From a checkpoint of a small model that answers yes/no questions on an image's attributes: encoder depths [2, 5, 2], 92.1 epochs.
Rows from block 3 of the fusion encoder, named by matrix and row number. Rows with one number belong to one attention dimension. Each number is 128 + 24 x the weight over its row's rms, rounded and kept within 0 to 255. All counts start at 0. Numbers have three digits each.
# v: attention value (fusion_encoder.blocks.3.attn.v.weight, 128x128), inputs 64-127
# proj: attention output (fusion_encoder.blocks.3.attn.proj.weight, 128x128, transposed), outputs 64-127
v.30:145102121087136123106144113086128102123165098135133123098139136136134153091120121135141113144149118144126131131112132118130133097166136172074131105111168110139143136139117136090096122158124108
v.31:089141101185103091121147108171134111097118156141141135143130109119099129174124126138099130088135162145135111144142151106103111133092102152100138118137119132134089111130121088153121123125132142
v.32:127143089201117075108123135169123117104146144123157127152152097135111080154113136133149159097121150145130107158135136105119122127111118113152138119123119166158094127141119122107122150113170135
v.33:119112120091155107140111119080139156187131158110119111106114136151118100095103133143117111127137066138138119114127145118090119150164116102094154119104141134136136162114107136110118123113124147
v.34:154127167084146177123131127094119124158122084115089129116122176130138154103171113124146135173133107105130159107114104150159149101156176124166126139151121114129173136107141165109131125126091112
v.35:124153170114139118124125114152135127132143134135154155132121116118112120141141146121151132151178074127119160126110136164142142136123119146180137140120133103144150122133139110131125113147155122
v.36:112160138166103131130133111153138104102123095133114149136114120110119166162145159098103137104145150145120115134140133139117103140068125159136124126130122104126113097133143105145119131141134122
v.37:129094076149125125123117132112134128146120154102118084142132129187132111122110130140088099096094137140148078129128151094100105146148113117083131110136152172113092141110101139128124115113127129
v.38:137075132093157152132128133084118146163132150113114107121157149147144110086125124138133111150092100103138112116091114130149132128192145106142143123137127155133170175108121148103144127132119134
v.39:139133167083155129119121115112090117109131113105135122121140132151142101101144121120150146166117077114132182097108091147167174114169156113156129156147131137169164157114151149084141119126125104
v.40:113144128156108120116136116157127116094125114128122134146113131136111111165144154106088125089165112164129129123148154135121093157100101156114123130141149113147089121129144117157112098143152150
v.41:130098087152111131137132148106120127146112125108103089132131137160142114114100118132089107096100166145143078137139127100104099153134125113064130118132137156109098133122120139135120126119110137
v.42:100137095179139101108113169145146107128138154129178141111110069110120128121127140102123098090129130141128092182109146122123111087151132104112122120106155149146103141125124117118115121126187105
v.43:123162185139141160124136114139122096081087091144116182140137130100103152162175131118131142114119164104128161125156118152160161092082152127158101167147130094178122117142163104141111126139077111
v.44:126160174096140150107118100138104112081102098117134155121133142121121127130157114100148159151133099115125195100105096159166175088126156106172124162154129111149151137120143107100139116128099095
v.45:134176181101132147107138107133111101090132097152132165101127140081103163148168112111151166151137134100123179127135120157148167089089141154182135143136122080159147122141157118120132138146108127
v.46:122123163066167148121125102093112142105128105117109128093108165154125125086144113136149149155125094111115174092116105155169180098162166108154150140172144126153170151102124145092128124124103133
v.47:135068100143155130131105137092142165159181178143140117126117127126174133103133162143150097167113103126129092118081138130130121112160154128129128109072123148125144144157077143111139136118119153
v.48:137098097166097106130127164149155127169148132116153119174109073105151166145106182072155102138143147114139065144154141088127093096131102132138116104081111138120096126156123117146123125107123116
v.49:104123069163104098117125100143126122103122133120118087152108107144122098151119147116084126068141133180136104150145159111114089159116101147088141132141157152130080129122109116150120088132150147
v.50:114155178104128162135146115123130134112091131209097121112121185108128130105131078115127113133122173146090187122150121172110114158125128133116173085187118106110162117097134132140135136137116117
v.51:130152090169113116133127119155156120126112130159141142126120123097100167166105146143115117097144190124116108132157158122105088141059101160107105116100118106111108090143113088170125134137134145
v.52:123093089132127140125132155098110110131118127108101088128149130133164121110104098120101117111089161144146099136138115093110113130140144108079123127130129141108107130127130164122128154118111120
v.53:128162178098134138126119115151131116121144100143154181108120125086120151139160133118152147163156109110110175128104131163148157110102133147185119148127105090138163120137148104138125132137132123
v.54:100163085162107105117121085152140129097105128155127134124103138122086132157128137131095120075151152143116121132152151107109104144078100152095137119130144122136083111126112091140118114130137152
v.55:129144161066098109123125082115133100129090131141099104069134149126124107081125152127107123127130120155120131111144122122084157139172123154101143117136142118127144156100136123101125117152105122
v.56:085104094168116082120126143141142157175151184115153090163102102139152101122111120119083112098155110154132089155110131110095097157173130136075188112107133143090115153119125155123148124123172105
v.57:130109107169116116128126170172149145122201101116158105171086107151157132127099138087104112133124104127142128165086118110145105129137175131133133101116126164122130130168129123108131119116178103
v.58:119171127163102117111130117183143101072119106151149164130107124094107158176152151113132152103149156122104155139138140122129115099065134150145102123139127109146117104142137086150126129131136127
v.59:124163168121119153125122115128122106106131103132137167120130127072101167156167135108135145147139127109096177130115098152151171091101146144177131138144122080141170116136134121128138145127111110
v.60:116144126157112149124155155173129094100122081137127146151120117079136164155116133100109142109147193123133122159143137135142114122073149143136113144141128113124112087144140125159111131137141108
v.61:098113116147101130118106170145153127129151112108127097165089104162177132100068142090112125121146097170133095160101149141143101165145141144081151113113139158120116142128133165119133127118158092
v.62:129076087144127125134136138099109126131119138093111075144142121166158103113110111128100110109096146142147091130132116102113116135162135099090124124138149168122102142108133162115134120119125111
v.63:151111175087152159137138144106116118141145145109126131122155119120145121112148103134155136175104109095135159117105089144139168108177156113164127145130106126145179157115145163091140139128124100
v.64:124095156103126094108145134114112100121089151170149146164122117143130103118124151155130156113132104131142135062124142155103109152139074114106132125137102096145082110117114117143135148149128141
v.65:120128102140136126114102104141139113119098135068141102075127120106114145128147104098124112121133185132088098158166091104128137098107126143131183120139105125089164136102126113090112109129124154
v.66:149108103133138148116089128142116112127143103056089096085153144166145114163140130117137106143138131167151125155157127123152155126149154167126153148149106155144154145124140136097145106129124098
v.67:126096131125138171133114112137105156130143140159074081089110188168153130163134089158091159148093148137117104135159166100075115204096148131140128159130139136131154104113102111134108102150112141
v.68:131093103150125145118109102140095121142131133109106073095121160155134131169123099130092148143077194139101112142187118112084109167100135146112158154147136137115153131092115113105140080153133109
v.69:114095076113139125125119127088122153110141122112104134140106142151145118159113157122097137110129092169142144096105133144117147154124143121105110119153117161127101112173124121129132153124109128
v.70:123130117117137129127139152106122138107133087121124151131133111137133094129120182134142128123145047137163154103082138149163135122169117104115105131136116154154093127172129157133139155123138129
v.71:120159114130123103148155101140167134127153135103161135099126148112118121110117063112131096125150175119109109160124082105138162087114172112156147121113119144112127143129136135142123139127131120
v.72:135122135095143104116115152118137130118126104112154181137128113132119100135120162117124119111157081154144161090087102150160157112168114121103119118139102136149098141173158148113133153124146105
v.73:122101065115120115120123097094115147138154130125099103112102143165156124164123136122098151122116115153136127112129120130108128148119142125110121131150140165101126108161109103122137117120109126
v.74:135168191139113131134127162151142113130101111126167164159141099078105132090132128133159100129159126098124144139117120140152130089139103134148123115093096099149130154108153161125124150132153119
v.75:127127140136121148130140112130121131131115132210121117139103165115137153115129090147145171128093123075129121113128171140083100171091136125158091136092124128141133115111122096135107117112104148
v.76:130092073116123132118122101089105141136156132125087081087112156170149122169134122130083154122104129152126115116144124118092124155102146135112124136159148161111122109156100103111145107134106129
v.77:108123147134104124113153112123098115120139162124173158165116089134093069094134132145128140090120124091135102070135122108121140130139099105156108104115104111128117118095141128159116135116130133
v.78:127157184132121136133139155155148103137105123145155163163144091077104145086125116138171106136150131097132122148125123130153135102139110131144131110095114084140133144099141153134119142125150127
v.79:125104163108124135119139140119114143124119119213122132154122158152128126139117141167121164128103088114160158065113179146082101185116099113134096129114118116155106106137124114152111129127103141
v.80:139125121142124136131109097155127096144132145092130092096142129119132133131132080101114131140110213124092099168178113105107125126103133168126152132125138122098166136100122107118127098146143110
v.81:121102065124109119130121086097111131132160147123104076103113160155150127159133127117097156129105130149132113107147125111096124144109145129119118129149158159097135106146105092117141101133105136
v.82:112131145106137136113142146110132161117126113183127163169099128121124129123128157156147149124146062120166148084072167144146126152148115112109096116118108118150093110150121147148110159114119156
v.83:137156189143136141131142143163142116128102123133142142135146118106103140101146104150150113135136141092114117150147132124135130115130115131156145133099137091145144140088141147127107106139154142
v.84:141174141135115098146106123131153101119110132096197167141149080095115144076128132099176094122167145104120143133108085139178132047158115129142136111110120117120124149122155142114144145099139118
v.85:132148194125140137127139169149143138133096121156136162173129116100117139086119130166159112127147116101133139128113149147145122129131116123141122132102109103155120138114141162146111145130139139
v.86:113138129142116091119126122130130089115130125083186174131142069093112117124130156070134110135149130146130148146111087146163142071163112133120147105119104110130124163146156131115147160110137085
v.87:133096115127134158134142121122111173137150123172073075119104178170145132161117112171099168136095120149139113108144177124089111204097150125134110141130139165129124091132104105134114107125117145
v.88:141095100141136151128132116121105149138148136154068075099102171170159142164126114140089168132090160135104104146168149086064131181091146129128143155151142152116138098111109118131120090140115141
v.89:114084123159142157128123092170101127142140141149090069106129151145149145143143094145104158141078165124104097142156154123086123170081142130132159173134131127116158104094108107130116106145114133
v.90:118107094115151126113123118104124143136162103137093110107108156185148109181138141143094148121113095150141147108126146135109146178125143127105113152165132162133117118166112103124129132135115121
v.91:127151106156106114147120102157144099126130147081149122107154101115126136109141088086128113130124201120088113175154091111137134079117149137125161127124125127097165154099139108113132108135130112
v.92:089067130155133133119174092115114132138118179139156147138119108130135115101148166128135146089103141118114095084138148118130123135133108095127115166105127162119121128101111120186125143136122155
v.93:108084109147109114131154113123138127141109157148151130142095082106097125108141138142153137085126124110108087137142134105150112137121093108138133135122117140102122132090095111151122141131102188
v.94:117100059107126114121134088094115147127155137123103089120109142164154129159122135114099144126108108159134122109122129132111125150119141122112110125145141172114132097166106098116140120125110132
v.95:112096093112138141093130145129135109097147090119137135110123123154130102180141180122117118115119090164146159113123129154127152131188133140110126150141130173150107154161129133141142149114143095
v.96:111166130095127140129139113143167104136129116145148140111095104138132094115105122143157149142135102149131135100095138118129142087133130099153084118106146136124070166176121148179137153132133105
v.97:121105098160136133127128112124114096122141130062110105085153109137142116146126138104113103138109163174113115176162100111142151109159135148111172136147143142112153161111116118123147110138137103
v.98:136163197138135146136125167164143116131099121134148151137151113091105131096131119145146104129152149102130127152134131136150132117138111137149134134115123083148137158094154163144118136139143130
v.99:121162108122142118125141135130126104104153096060119132103142112122156115146116153104119096147138114166148149155113103148146154099167141145121124118113125133120126156161157155108162116120150098
v.100:106128114162133100145117120142140145138132152107126116136115064087138127090122164067176112093146112136114101177107126110127103105132110128114155103095146122111137137085103123134114121095157150
v.101:141157192140125138129129159163143105135101126136141149133149117089102131101122110139147102137143157100112119158153134125141123111135111136148147124100129090136139145090147155130114117146147142
v.102:115160081144137075145138095124160106141116131062157101112111112092098150103133133099144107113163104140110108169139077119155160108145148138123179117145144147116140152111108145115130101116136152
v.103:112132153097129144119155124126127143128111124222127144169100146119132134133135126150154162122114088098148144095077170137123105158103117105148091111088125134154106110144114145157107139115112141
v.104:128165184138117133149143149167144119133099135147150148160134106076105138080127107155169111137136140083132117153128133132136119111123129141145119115091121097144139143093148147137120119126139135
v.105:113100074142131144112125081118108132117173133125098081081126156166158104170139116102094151122094126162112126128148117118101140147109144121106134139152164150119125124145116094121128094123116118
v.106:133170157117103106160111127138136125107107140142173176158138101093102153050126116122148097138166114091140111125092124135179095086113098115154115091099107092132114132108146142102126143133130134
v.107:144100089153119087127123075129136152136131171106157129138114093121096135091158119101143136098132150138108103139144085110153120094134109142117163121128116127105151131097112108106129129120103173
v.108:117103057127118117110125095094113115123156131102120124116121123143146117167128152091093138118118124173132131119124099133120135123129129127114133121158128155114121120158119111116148145120115107
v.109:143173153100101076127100137128154128124106129113188165138109101093091137084127108138169111112195132097123118110096088115142105087126119111123120102136111090114129123115158120110126133116128144
v.110:130139142141118132130121115147125103128119155121136098098136137097122151106147073124121145134113194107094099158171109112103115131089128140140148127113133101110160135079135105098126093149135137
v.111:129092130146140157106093110131141113133107160134114095108120105103115173143151105133115137113112190117091094162182109108089129142098119139126169134137121113114170121077102101107113100146118133
v.112:120157153125116123137143150122162120106114126153154165170137107074119142076141146117182109111136119082136134116086142121171126096141112129155116111094107108127129134113130143136127154108123151
v.113:149105152113140155132125146127123166134126136179081093132098180153131151127126093189121159132118115115142120094120176124078116198088134114135100123138121116147118098125120127138098118137112163
v.114:124103079125120138138131095109121143132154149154091068110102167154140141165124107140091168126080143131130109113159153113079115168096146134124112144143158164111140095127097092127128089139110143
v.115:119170144104129117125148128132141147123127121189149144172099139100119146098124124152173145128142101082143132095087171152136107132116120099154089110105111119143098117151120125155106154099115147
v.116:133128147126132149140157134131122172142135123201093114158106166128136158117128110170138165120111112090140113104113180121093113176094132110148095140116129131137120096121112112145110124128115166
v.117:153145109075109091150140123118097117100119106162118179135154157169147134100097158159155136117116090141134171083096156163111081138121144107155100148110132145141111114151145121148147154123140118
v.118:116106069106141124110131118096118145108144116108114124126115133157146113166122152115107148117108093164139140104106126127122141128133128119103118122159110166129108106179121121122139145110117121
v.119:110091065117127112119130112102126138115162125110111127112122132160155111152120143110097145131115098159137135106110115133125131145128146121111116130156127161122114120159114119113139147116119107
v.120:141168114095140162140128125173132122128163095172099114100136165142166122141119105120156110175125119125143170127102134140127124124135166127170089122103146134143141141184150147132136127113149104
v.121:130098110129163136122121134111107126127147117156103108098113166178146112197140123144094180124102105137111151114136145143082137165111150145119113139155133137143118123150117102111124122146139108
v.122:116151133109134105136141156117146136118112103127159177175130102126114111107123170130161114125175085147155154106083122156195143091166122112116112124124114133142090121159138159142119171108130127
v.123:145136154108133125126115139130134164144112150182125126148109155124109159087120113183170126128140091102146131106106156110125121147081130110142106130110102104130114085118106140121119144136108156
v.124:135112173107154145141133160134140127140131126118170122151166152133082096116102107154077109144138159135135166116172109155142138108158164074084136146154129116151114119141180134131162110128150111
v.125:110078100157132153120121122127109108131140139084077079074141143154144120174123103102096132137096156159104116160182108116109129130130146145111148151147151137122172143106105129107137100156125105
v.126:129182069131108121122108124160142103140154087092088099122116151119147146144129147095159103156143101135141165163091110151170129097143171142137133136108139149120122156180153150130153136103149127
v.127:129146173142127121123137158137136123121108113123170185159146075087121125088126157109159092119168113120131147146100123147162137084165111129129116113100104109147120156127146167133136167118136117
proj.30:097173104136101121149138171143137123138110140165163109155120128126172137135151119096149157144105121122132181144116160181108148111121187128130117103084129145098158142138137100114125156118126129
proj.31:126147139113114107112112152127123148109149064093100162115119163167128114154133141142118120128138140131144147119104084083122138090119110125124140144161129139172085159181140115106156083106130124
proj.32:129141129111142110100070110113134152149126103092098173111119154149106117147123130138139116127159099119141137119084099099156139098150078125116161160165093131152085139167121124107135090124123153
proj.33:148168151155096168124106116112133083123144138166151105144156121094140157117137133102168153139103120110117148127111130136134136083133211119157105108095148120099173159146153121107148132144122119
proj.34:126118116129129132138144151133124119122093175166143118152126093113135140099132130130104146138114156133115088121151180180117100168115123128133116124109140100106167098082124129158088163161133130
proj.35:125073119097117115154141188103109129159129151101097126117138138138160102103103120172104113151128151148166115105159124134080095165102128095119124151136114118112099071113150139151133077132133117
proj.36:127093133097122095140128160112099147135164121099084142123143163171152090142109101185112119142140138154171140118134119115076109172111108095111128154152114140148081107137148135138147083107144117
proj.37:146184158125106132099112084131150108100139118158145125119122123107107152138157111099175134128127099088106174150087098127175170069148138156148143112111161131130152178144124117103152075132128127
proj.38:140153142141119179116124104126143106145116158175148115151134064090092163099143151109157129123104124089099117140135144151160133105142150131158112089096129099082177134080136127144091187157130151
proj.39:140122109124119122153149159139140113158087174150130119128112111084122159113124128107106114127124162123120089147163142164126110138113104158114126119098116101084166091105110135137096138143129115
proj.40:139112159099106108157114151105107122146151133107089129101132147171147099140108109178127116153137124133153151123123096107107131157104124100133135160137134141137093108143141146135163035121148128
proj.41:134188148152136148111106071132150116092138107154154133123134121123100154160154129098171141122127099091089164156090118118175173079168132155154139110113155127138160183141115121102135122130136147
proj.42:110107122129093139133074101114153139158095070073134151105128153144138132136163163116131137131136113112120188135136108111137106093151131095103163099114153141144102181134181122112114122094150135
proj.43:127105089108125118129140147121142141121118138120106175122121155154121122130126148153058098120132172162128079116184151118077088165102055134093130114147120124157126095159116103141105138109132123
proj.44:145105094112125102139140174132142139148083143137111142152099129103138145113125123129089110126143183133135084130179164157090091153097080147094118132122120102120126070121117122157100123134129109
proj.45:130088092127127123141136164117136143149103137109123140146120145155143123107109163149071123123142177171150075120178161142083087174097110110095109125144115133128109085125128108169098170125126114
proj.46:139140121130110115138162169140150117139084170169137109166098095086137160090120118113123128127104143113111110133163157183127108153101121152108123113097117113095161097118123125148099123164132142
proj.47:109173112129138189097134098135120103142126131155152098138098110119107136119149124105140150120114093117101148130099127155179146124152195137132125099100154119094186160105133155102112182176132151
proj.48:096110124108150164126123053122112124148141107097166111093126172125112101166144150119137136138118105122135158132074129120115140126181157098117122102115148127145118163111144138124111156136131124
proj.49:137167171108114099114110147115130122118139107116105112105110147130135124148139099129156126144132103103138175150117090127129146110124128132128143160141163146145121144150138127104170020139152124
proj.50:154119146150111147142151159121108126147118176121101142158149128116125119125113139165116136083139181106153089114168143122114173132092119125167101140153153133108147084107120142137142147115126134
proj.51:110137116155138138110134084118111148103174071097126129126149168168140116148138134139111143118125120141162143104101120086126152128127159122128125130152161166144078156165127103103145144102114109
proj.52:127174145149128142124113075162157125103121115152157142137128120112097155154152134094166138114120118091089143156117136122167158084155118156155149108106129121132177173134113116111125170111134158
proj.53:102069101125142112136147177124100148150119141099110129137138142153162110100110127150092112133131159181165089092157153136095094171098132102099107138143092115131099079116141135157105163122125115
proj.54:125160132124107088118124149122121136102135081109111128132120151161149123149124128140134143117138113133152168130104114124112141121113141139111133146151168166147074154181150126111156057129128101
proj.55:144135126140075137141135151130151117128097144151167104160112133099172174107130086129149150146093165101126147132156130149111137123098190140131120110081121153108161129168156109132116114118096111
proj.56:159121159127107114117089133130115114137151113118130116108106130123129128147154120138187140142110093105156181111092093122138146085153154104164151164131128136137115158122147146085170094124108138
proj.57:086106165113163083141114129124090164155109139109106134134086113163152108140143100123153122129153086133126155129110117155158135156144102090138155152124096110149101124092140144135147095131135153
proj.58:110099110129133085123129158111098173126135096095081143125117177173144107135121134151093118124146158172163120104116136124084115166097096118093130152161114132164065104155129132129135093118117115
proj.59:120076101115141103154157177131120150141114143110102128145116136152162110123115143156088126130117171166168087107172157134076084177088111120101123148148105118137100077114128131158109164119126116
proj.60:127074135118138106142114124134090146133143128087087150109142155192125088142102130174100136139149132152138110112150128095086116186109087095123142150162085132140080101110127128164134122096142143
proj.61:128116165080148078160098146120100132125134142107127139105096126153144092149127083116147133167131071137131151130132115154133133142162118096158140164121093115166113128112138144122187076124132145
proj.62:143191146146120144121127091139154111115124114155145127124120115086086170146162127096169141135126104072095152167125110132169157082148121164155158113100151122119175161128112126110139098136133143
proj.63:133089116137132142154149134131143124147103155139136144123131101106115140097125144116113129127115164136110077129167150143114100142118104124114129111126094103109160095104114128163092209122127141
proj.64:123178089148093152141136146114129091138134122103144105118154143093154134126093125116105133099163185161149155143169114135148152101131146147099098119129114132087155143125165127102140150134107128
proj.65:153089141132144200139134165140125138083112097189112137133081123118102117122127119127146134124103097132107121109082163156142089148072143130166129139118139100139095107147113128164114078167126108
proj.66:124116141134136106116102134144133139119111141168111163142129100153098093138128149139106122128101076142099123126112130082083098152140074138164157144113119103156115126134135135182115121116194147
proj.67:140146196130118070156105170126146119123110165104149139142128101122147118129111131137182117139137097121126135140155106151164123125141156126160146131109137136135116143131157115107160069107149119
proj.68:128151169110105114147103127124176110118124128154127143113124126111125144134093122160162120128154105128108142160126116126120107116092154153169138112116149121132132133166126126124157083111170119
proj.69:104140147137144091153090099141141121109144121111158158151157109148139110149118139115144138123141114131132131145142130116134156134147129112141133128136096157153133156148140123116148244095132127
proj.70:116134107149154119108147107123113148116142127122115152138157122155119099141152135126065137111123133126149119127149134050085137143162079117100128127148092134137122133094151134129104224113122146
proj.71:139109161128171158119154096136143168137152107129134131152118129116079124139146156129161150133107095076107121135056157171155122114134142108112118122161122122120119111122115153099128077170100150
proj.72:114117091132166139109122087131120144114134125108135145119167129153105105134132147118113126107128137127128127105136121080105132131134091125111121130146094123142142135122124119118091255124130134
proj.73:109158164144135093166087097141166109125149123124162159145146122141149121160117124132152135131148121124114139156136126126140144114134145124141152119122132159137138141168129111115172178097140128
proj.74:130094090116134176093160131122090150121128133129097097113119134122118135095157125118097125122097127139126108089114137124111112130127102129102097138139112095119130110093119137138080132166101135
proj.75:149136158126111102148131163095121117155119165076155101146136127114197144111125127113174111147140147150152130126140101186177132127142179119133137112124132143112140127128118130088172053120092103
proj.76:127172171141121086156099116137166103126140128128157169132137123136135131159102109146159130137144120116117147150142135132136142118127154131145150112115135163128131135166129107122168134094154126
proj.77:115147125129101142113148108136120083099127109127156128136115131084141153115129123113137145129182167144123148165132110201155143122129162125106149120167164137081136122132140122091135131152083103
proj.78:139090087115118174087153143116094152112110135135101090117107141125118131099148137116094134125115139132132105103103129123120118130117113124108084140136126098127109113094118142141087092164107138
proj.79:127154131131113077138120142101137097150116162062148120139165113096192141096116121131140101123159176149150142143188106130154170117164147127098126131129109159111149151114134117090162140085110102
proj.80:122131163140115139144125132141154131110115138170101123098101125122112155116115123146158104156141093120115133143099123165147098135080148120165150126102168101122127113163107120144143043136148113
proj.81:118160156143125091163101115140163109130139129134156153137126123135135135162112120137169139136146123117114151164133123143149142125133151132145158121121153160134140136178125107112172094110144121
proj.82:139131105142137130111121132097091128126146147058155111151173130147160109125135135113130130118121174135166127126156103112135166116174128114102107150151101156139121145099164140113114194119081139
proj.83:154117113116116155097151155105092138138118132145097095119112128110117137089138122129105127120109142121144118112115121139117106124118125142113101127131157102105122125094139147137101036162112120
proj.84:133095075122133201111167126145102138120118121159094097109102147129113138116159130106084135123119132129141112118091143143102106142109104148090110136142128100120145103112096132133094144161102153
proj.85:151102107125127141097161161111072138120125142099118104136144107117130108098133133125103120118111133133143113106136116118139138123147112122109088144138100111125098127066151154139102112144095116
proj.86:110109084115147177112119088141119149131124109150105115117123163140101145131153137118084127122126135131118115106103140100096110139110105145107123120133119109133149098142092130140099212133136154
proj.87:125161189130134054148127155121136110134119152082173149157162096129163110136103123135175124139139116120133128145159105134158158113147151121141145135118125167124122145128157125108169089093130109
proj.88:146148176132107073144111149121152115142129143121164151132140123114142119138095114147173122139137113125116153151141117135139140118125158122155138114104138150127107142148134123125172078096158112
proj.89:134140195131133081132113182115153118123098145122135147125115109092154137147108118128161111135134100138122134118146118176159102138121133135167159134114138113138119130152143115119170056126177110
proj.90:111157173149154067150105109133149124145141144096175160162162099138141114157104126145151136130143109126128142142149116118134147130157122126152156112118116161136131149144153109098147192099150106
proj.91:113114124115132171125130121152151130125124094175096118105085149106090153120133134134142130159112089119109129119060150165127101133086144132154135128123144074117129108157102139136124078174135128
proj.92:109147123148118136135158147124131098149137091120145099102097164072158166134101090121149115125176182174138134148130112167179129109089171162121127077137147114099110134139147133109153116148091082
proj.93:134118104136115176123152169118129112122130076124125102126099189097140148101119128123129135125139177145145136130112153182163131086072193131124090103132122113129120129156153145132137111151105090
proj.94:109160162145136093159095105147159112122139124118164161137145124143142119162120125125160142130147126132125154160134128141140150125122140125153161127130133161148141139161133111111176166091152131
proj.95:101161112127125088124123072125131137153136123119105188126156129150111116155136117140080132110156131135123153124114124051082123145164123138109132101121125153129125136149147131132126219087168141
proj.96:137154151132109092106120056124144134148095133095128159158133144116125108147123130126149131115173162092165148148106123169136142115148099149107154097144131145119132112096138097056131152139095135
proj.97:118118130129126127128113121138140130129120090192091153102107134133072130157124126152096137119131099112101138145110145089079086135095103147148144118101142107143121125137127115165127137122185139
proj.98:146095100113127170092155147109094149130109133139100095110116116107124132081132125119092122131101129124132109096121122116116114126128111136123100135128116099117111125090124149139083093149112132
proj.99:111118113112135118114113080142126137141150135168112153106143124165079105151141128148068140133104125105125119116104119060051115149146062149122128119138138128132139133127114129131101135119157157
proj.100:150124084118148163122145175146136146119183113183095104112082188122114136122120097130095161105113133137119143117104145158115110128066183129126099156143147128115117106139143149151114106171132123
proj.101:156109108106120172098161138109104152128119136146093099115105137113110131097143130121094116129099121124142120103118135132124102129122124131108098122119138099112109122090135152146088051163112134
proj.102:140098120123141205127148143145118161094165110201116125158092155111097138132131130126126154111096114120111122119079143132113110142076176140140079151141144112147109100146139150173108126164124136
proj.103:137146118127114093117138143117131115138140165077148102142160130126188137113138121118143126143160175146162133124154106164153159127167165112109116130145105159120137131120127131080146114098073118
proj.104:148094108121113160086155153108090132128118141114114090124118138111139120099144128115125124128109144126140114096118118153142115115130125126120107141131158106109120120103118144133108054159091115
proj.105:115167165128119081161094110138167106137133126147147153117135137132114133159112110148156144133150124117117145156137137128109118125118148143145167100115157138128133141170129105112164127092161122
proj.106:154111090105122169095156132119093129123126143117106095128111154134147130092138145093142120113118170117128140113138148173123132148125115101107106139144119115119138118100114127112118103162072141
proj.107:117090085144136200120153191148114101128164081178114129144105123116124132115096128114128114137114152133135142120110134178133115129069154139119091123129138099132103121142115149174110090190109124
proj.108:097148128144125123166101085149167125123138105144124157123129139137126134159130133124135135131150123134113141151115154117114134136118142126130157116132103142145149124172113115125142212098167139
proj.109:138128111136132198123157109137109118106162115139121085159110137122146125111132137107136171129111167127131135129133158204153131122124141123100109157153122127099149117107100146117115136195055138
proj.110:136136139110095143145128150124153117139116139169130098106098144110137155117112124136158115161120129123118125123119134183141105119090155134138132115114176109100141108153099134127131001164127130
proj.111:147106159122110146148117161127130124102106115143133113108093167099144145120100124133161142124124106142107127128106134170171114113075167111174126149113150103155112123186139125166140078152150089
proj.112:131090081122124171108166152124087143135101120122106107130108172129140146110163127111100129132105130141132115107139131139128136112118129121114107141144113112126117117079126146139117126144073140
proj.113:154147178139128092145115168112119113122127158077179124149156086130179115117102120130185115126138125125132131131170107170169164119149155116140120143121123161123110144117144111112164082115105106
proj.114:128161175127112081151106142122151106142127133126150135131130122125147128148109108143169123141140135127119145154137121149151145119130169134143155118111163150126118146152140120107178060104140109
proj.115:135117124142140131125151148107108122135127157071153097161141113120184122104148134096157113138134144148165128120137114187159153130156148110097117149153116145117133131095122140096134121137057119
proj.116:143131156130119085137135178105112112133119168073178121156143115121174111105122128124176120137132132124150131119162107167173161118155157107146133141133123154119112149118152143101171057114086092
proj.117:126173117136145093132130111139172089166109150112129144146171087120155119133141116104103148138142176128155136136136130083091152137172115133088130091100091163111133133093139141093147151084089155
proj.118:106148149134137106150090086140152105123139114121157166136146136147134115160125130126134129125147129136127143142138146114132142140132142121141141121133094145152135139170123123121150232094147132
proj.119:105146144143154094152101098143154123131145120118152163138144139141134122167128132127156126131148119123115140144143135111118149136133124123144155128129094147139133142161130100116145225101154131
proj.120:120133150134130063131113082122146195143116175109135152157167097151122137126159133143153125153118097092141129111137127096096135152187085124119171130119109148134124118091098119107100116090142157
proj.121:118147175121121066137083105100154105137141169109153152141152122139153131146113125162162106124160109120122121145150096110136139123156125117137150107113136156118127145155135108104140166096164128
proj.122:107108083134150148102148118136088152114145115107115128136133118146123113127147141107077137106108131142141114118126134087107138139156088121108122152152104125133117136089137145132087218122108147
proj.123:141124127143124130136159175096108118112123160087154092157135099112179116098115136106169114138132151148151127125152127174166166122150155107131103153146099154118123124096142135119133074118081109
proj.124:138135113121146158128137065130106067125122121097122139068138110128126114167119158163111078104163112137116111159125105094164157134154085118123167123118102122085130150131108133109133138145138162
proj.125:128119150125101088145094118132148126118122106165128166121127138120103119139114120148125124126151094119100123140113138092110099134110129139166158115110151117141115131172135118159137119108213125
proj.126:129118135139155100137125096135126184151136132170104155137122114154104105143142134143102130152083086099134121110109163084071103176166090150140131132123128147173132121121131137134092127100152161
proj.127:126086083116143176102147111133102146124115119137095104114126147129110127123155140115088133111118135134133102098117130097111114142127093125105109135146109112130131116101110134142092177140112140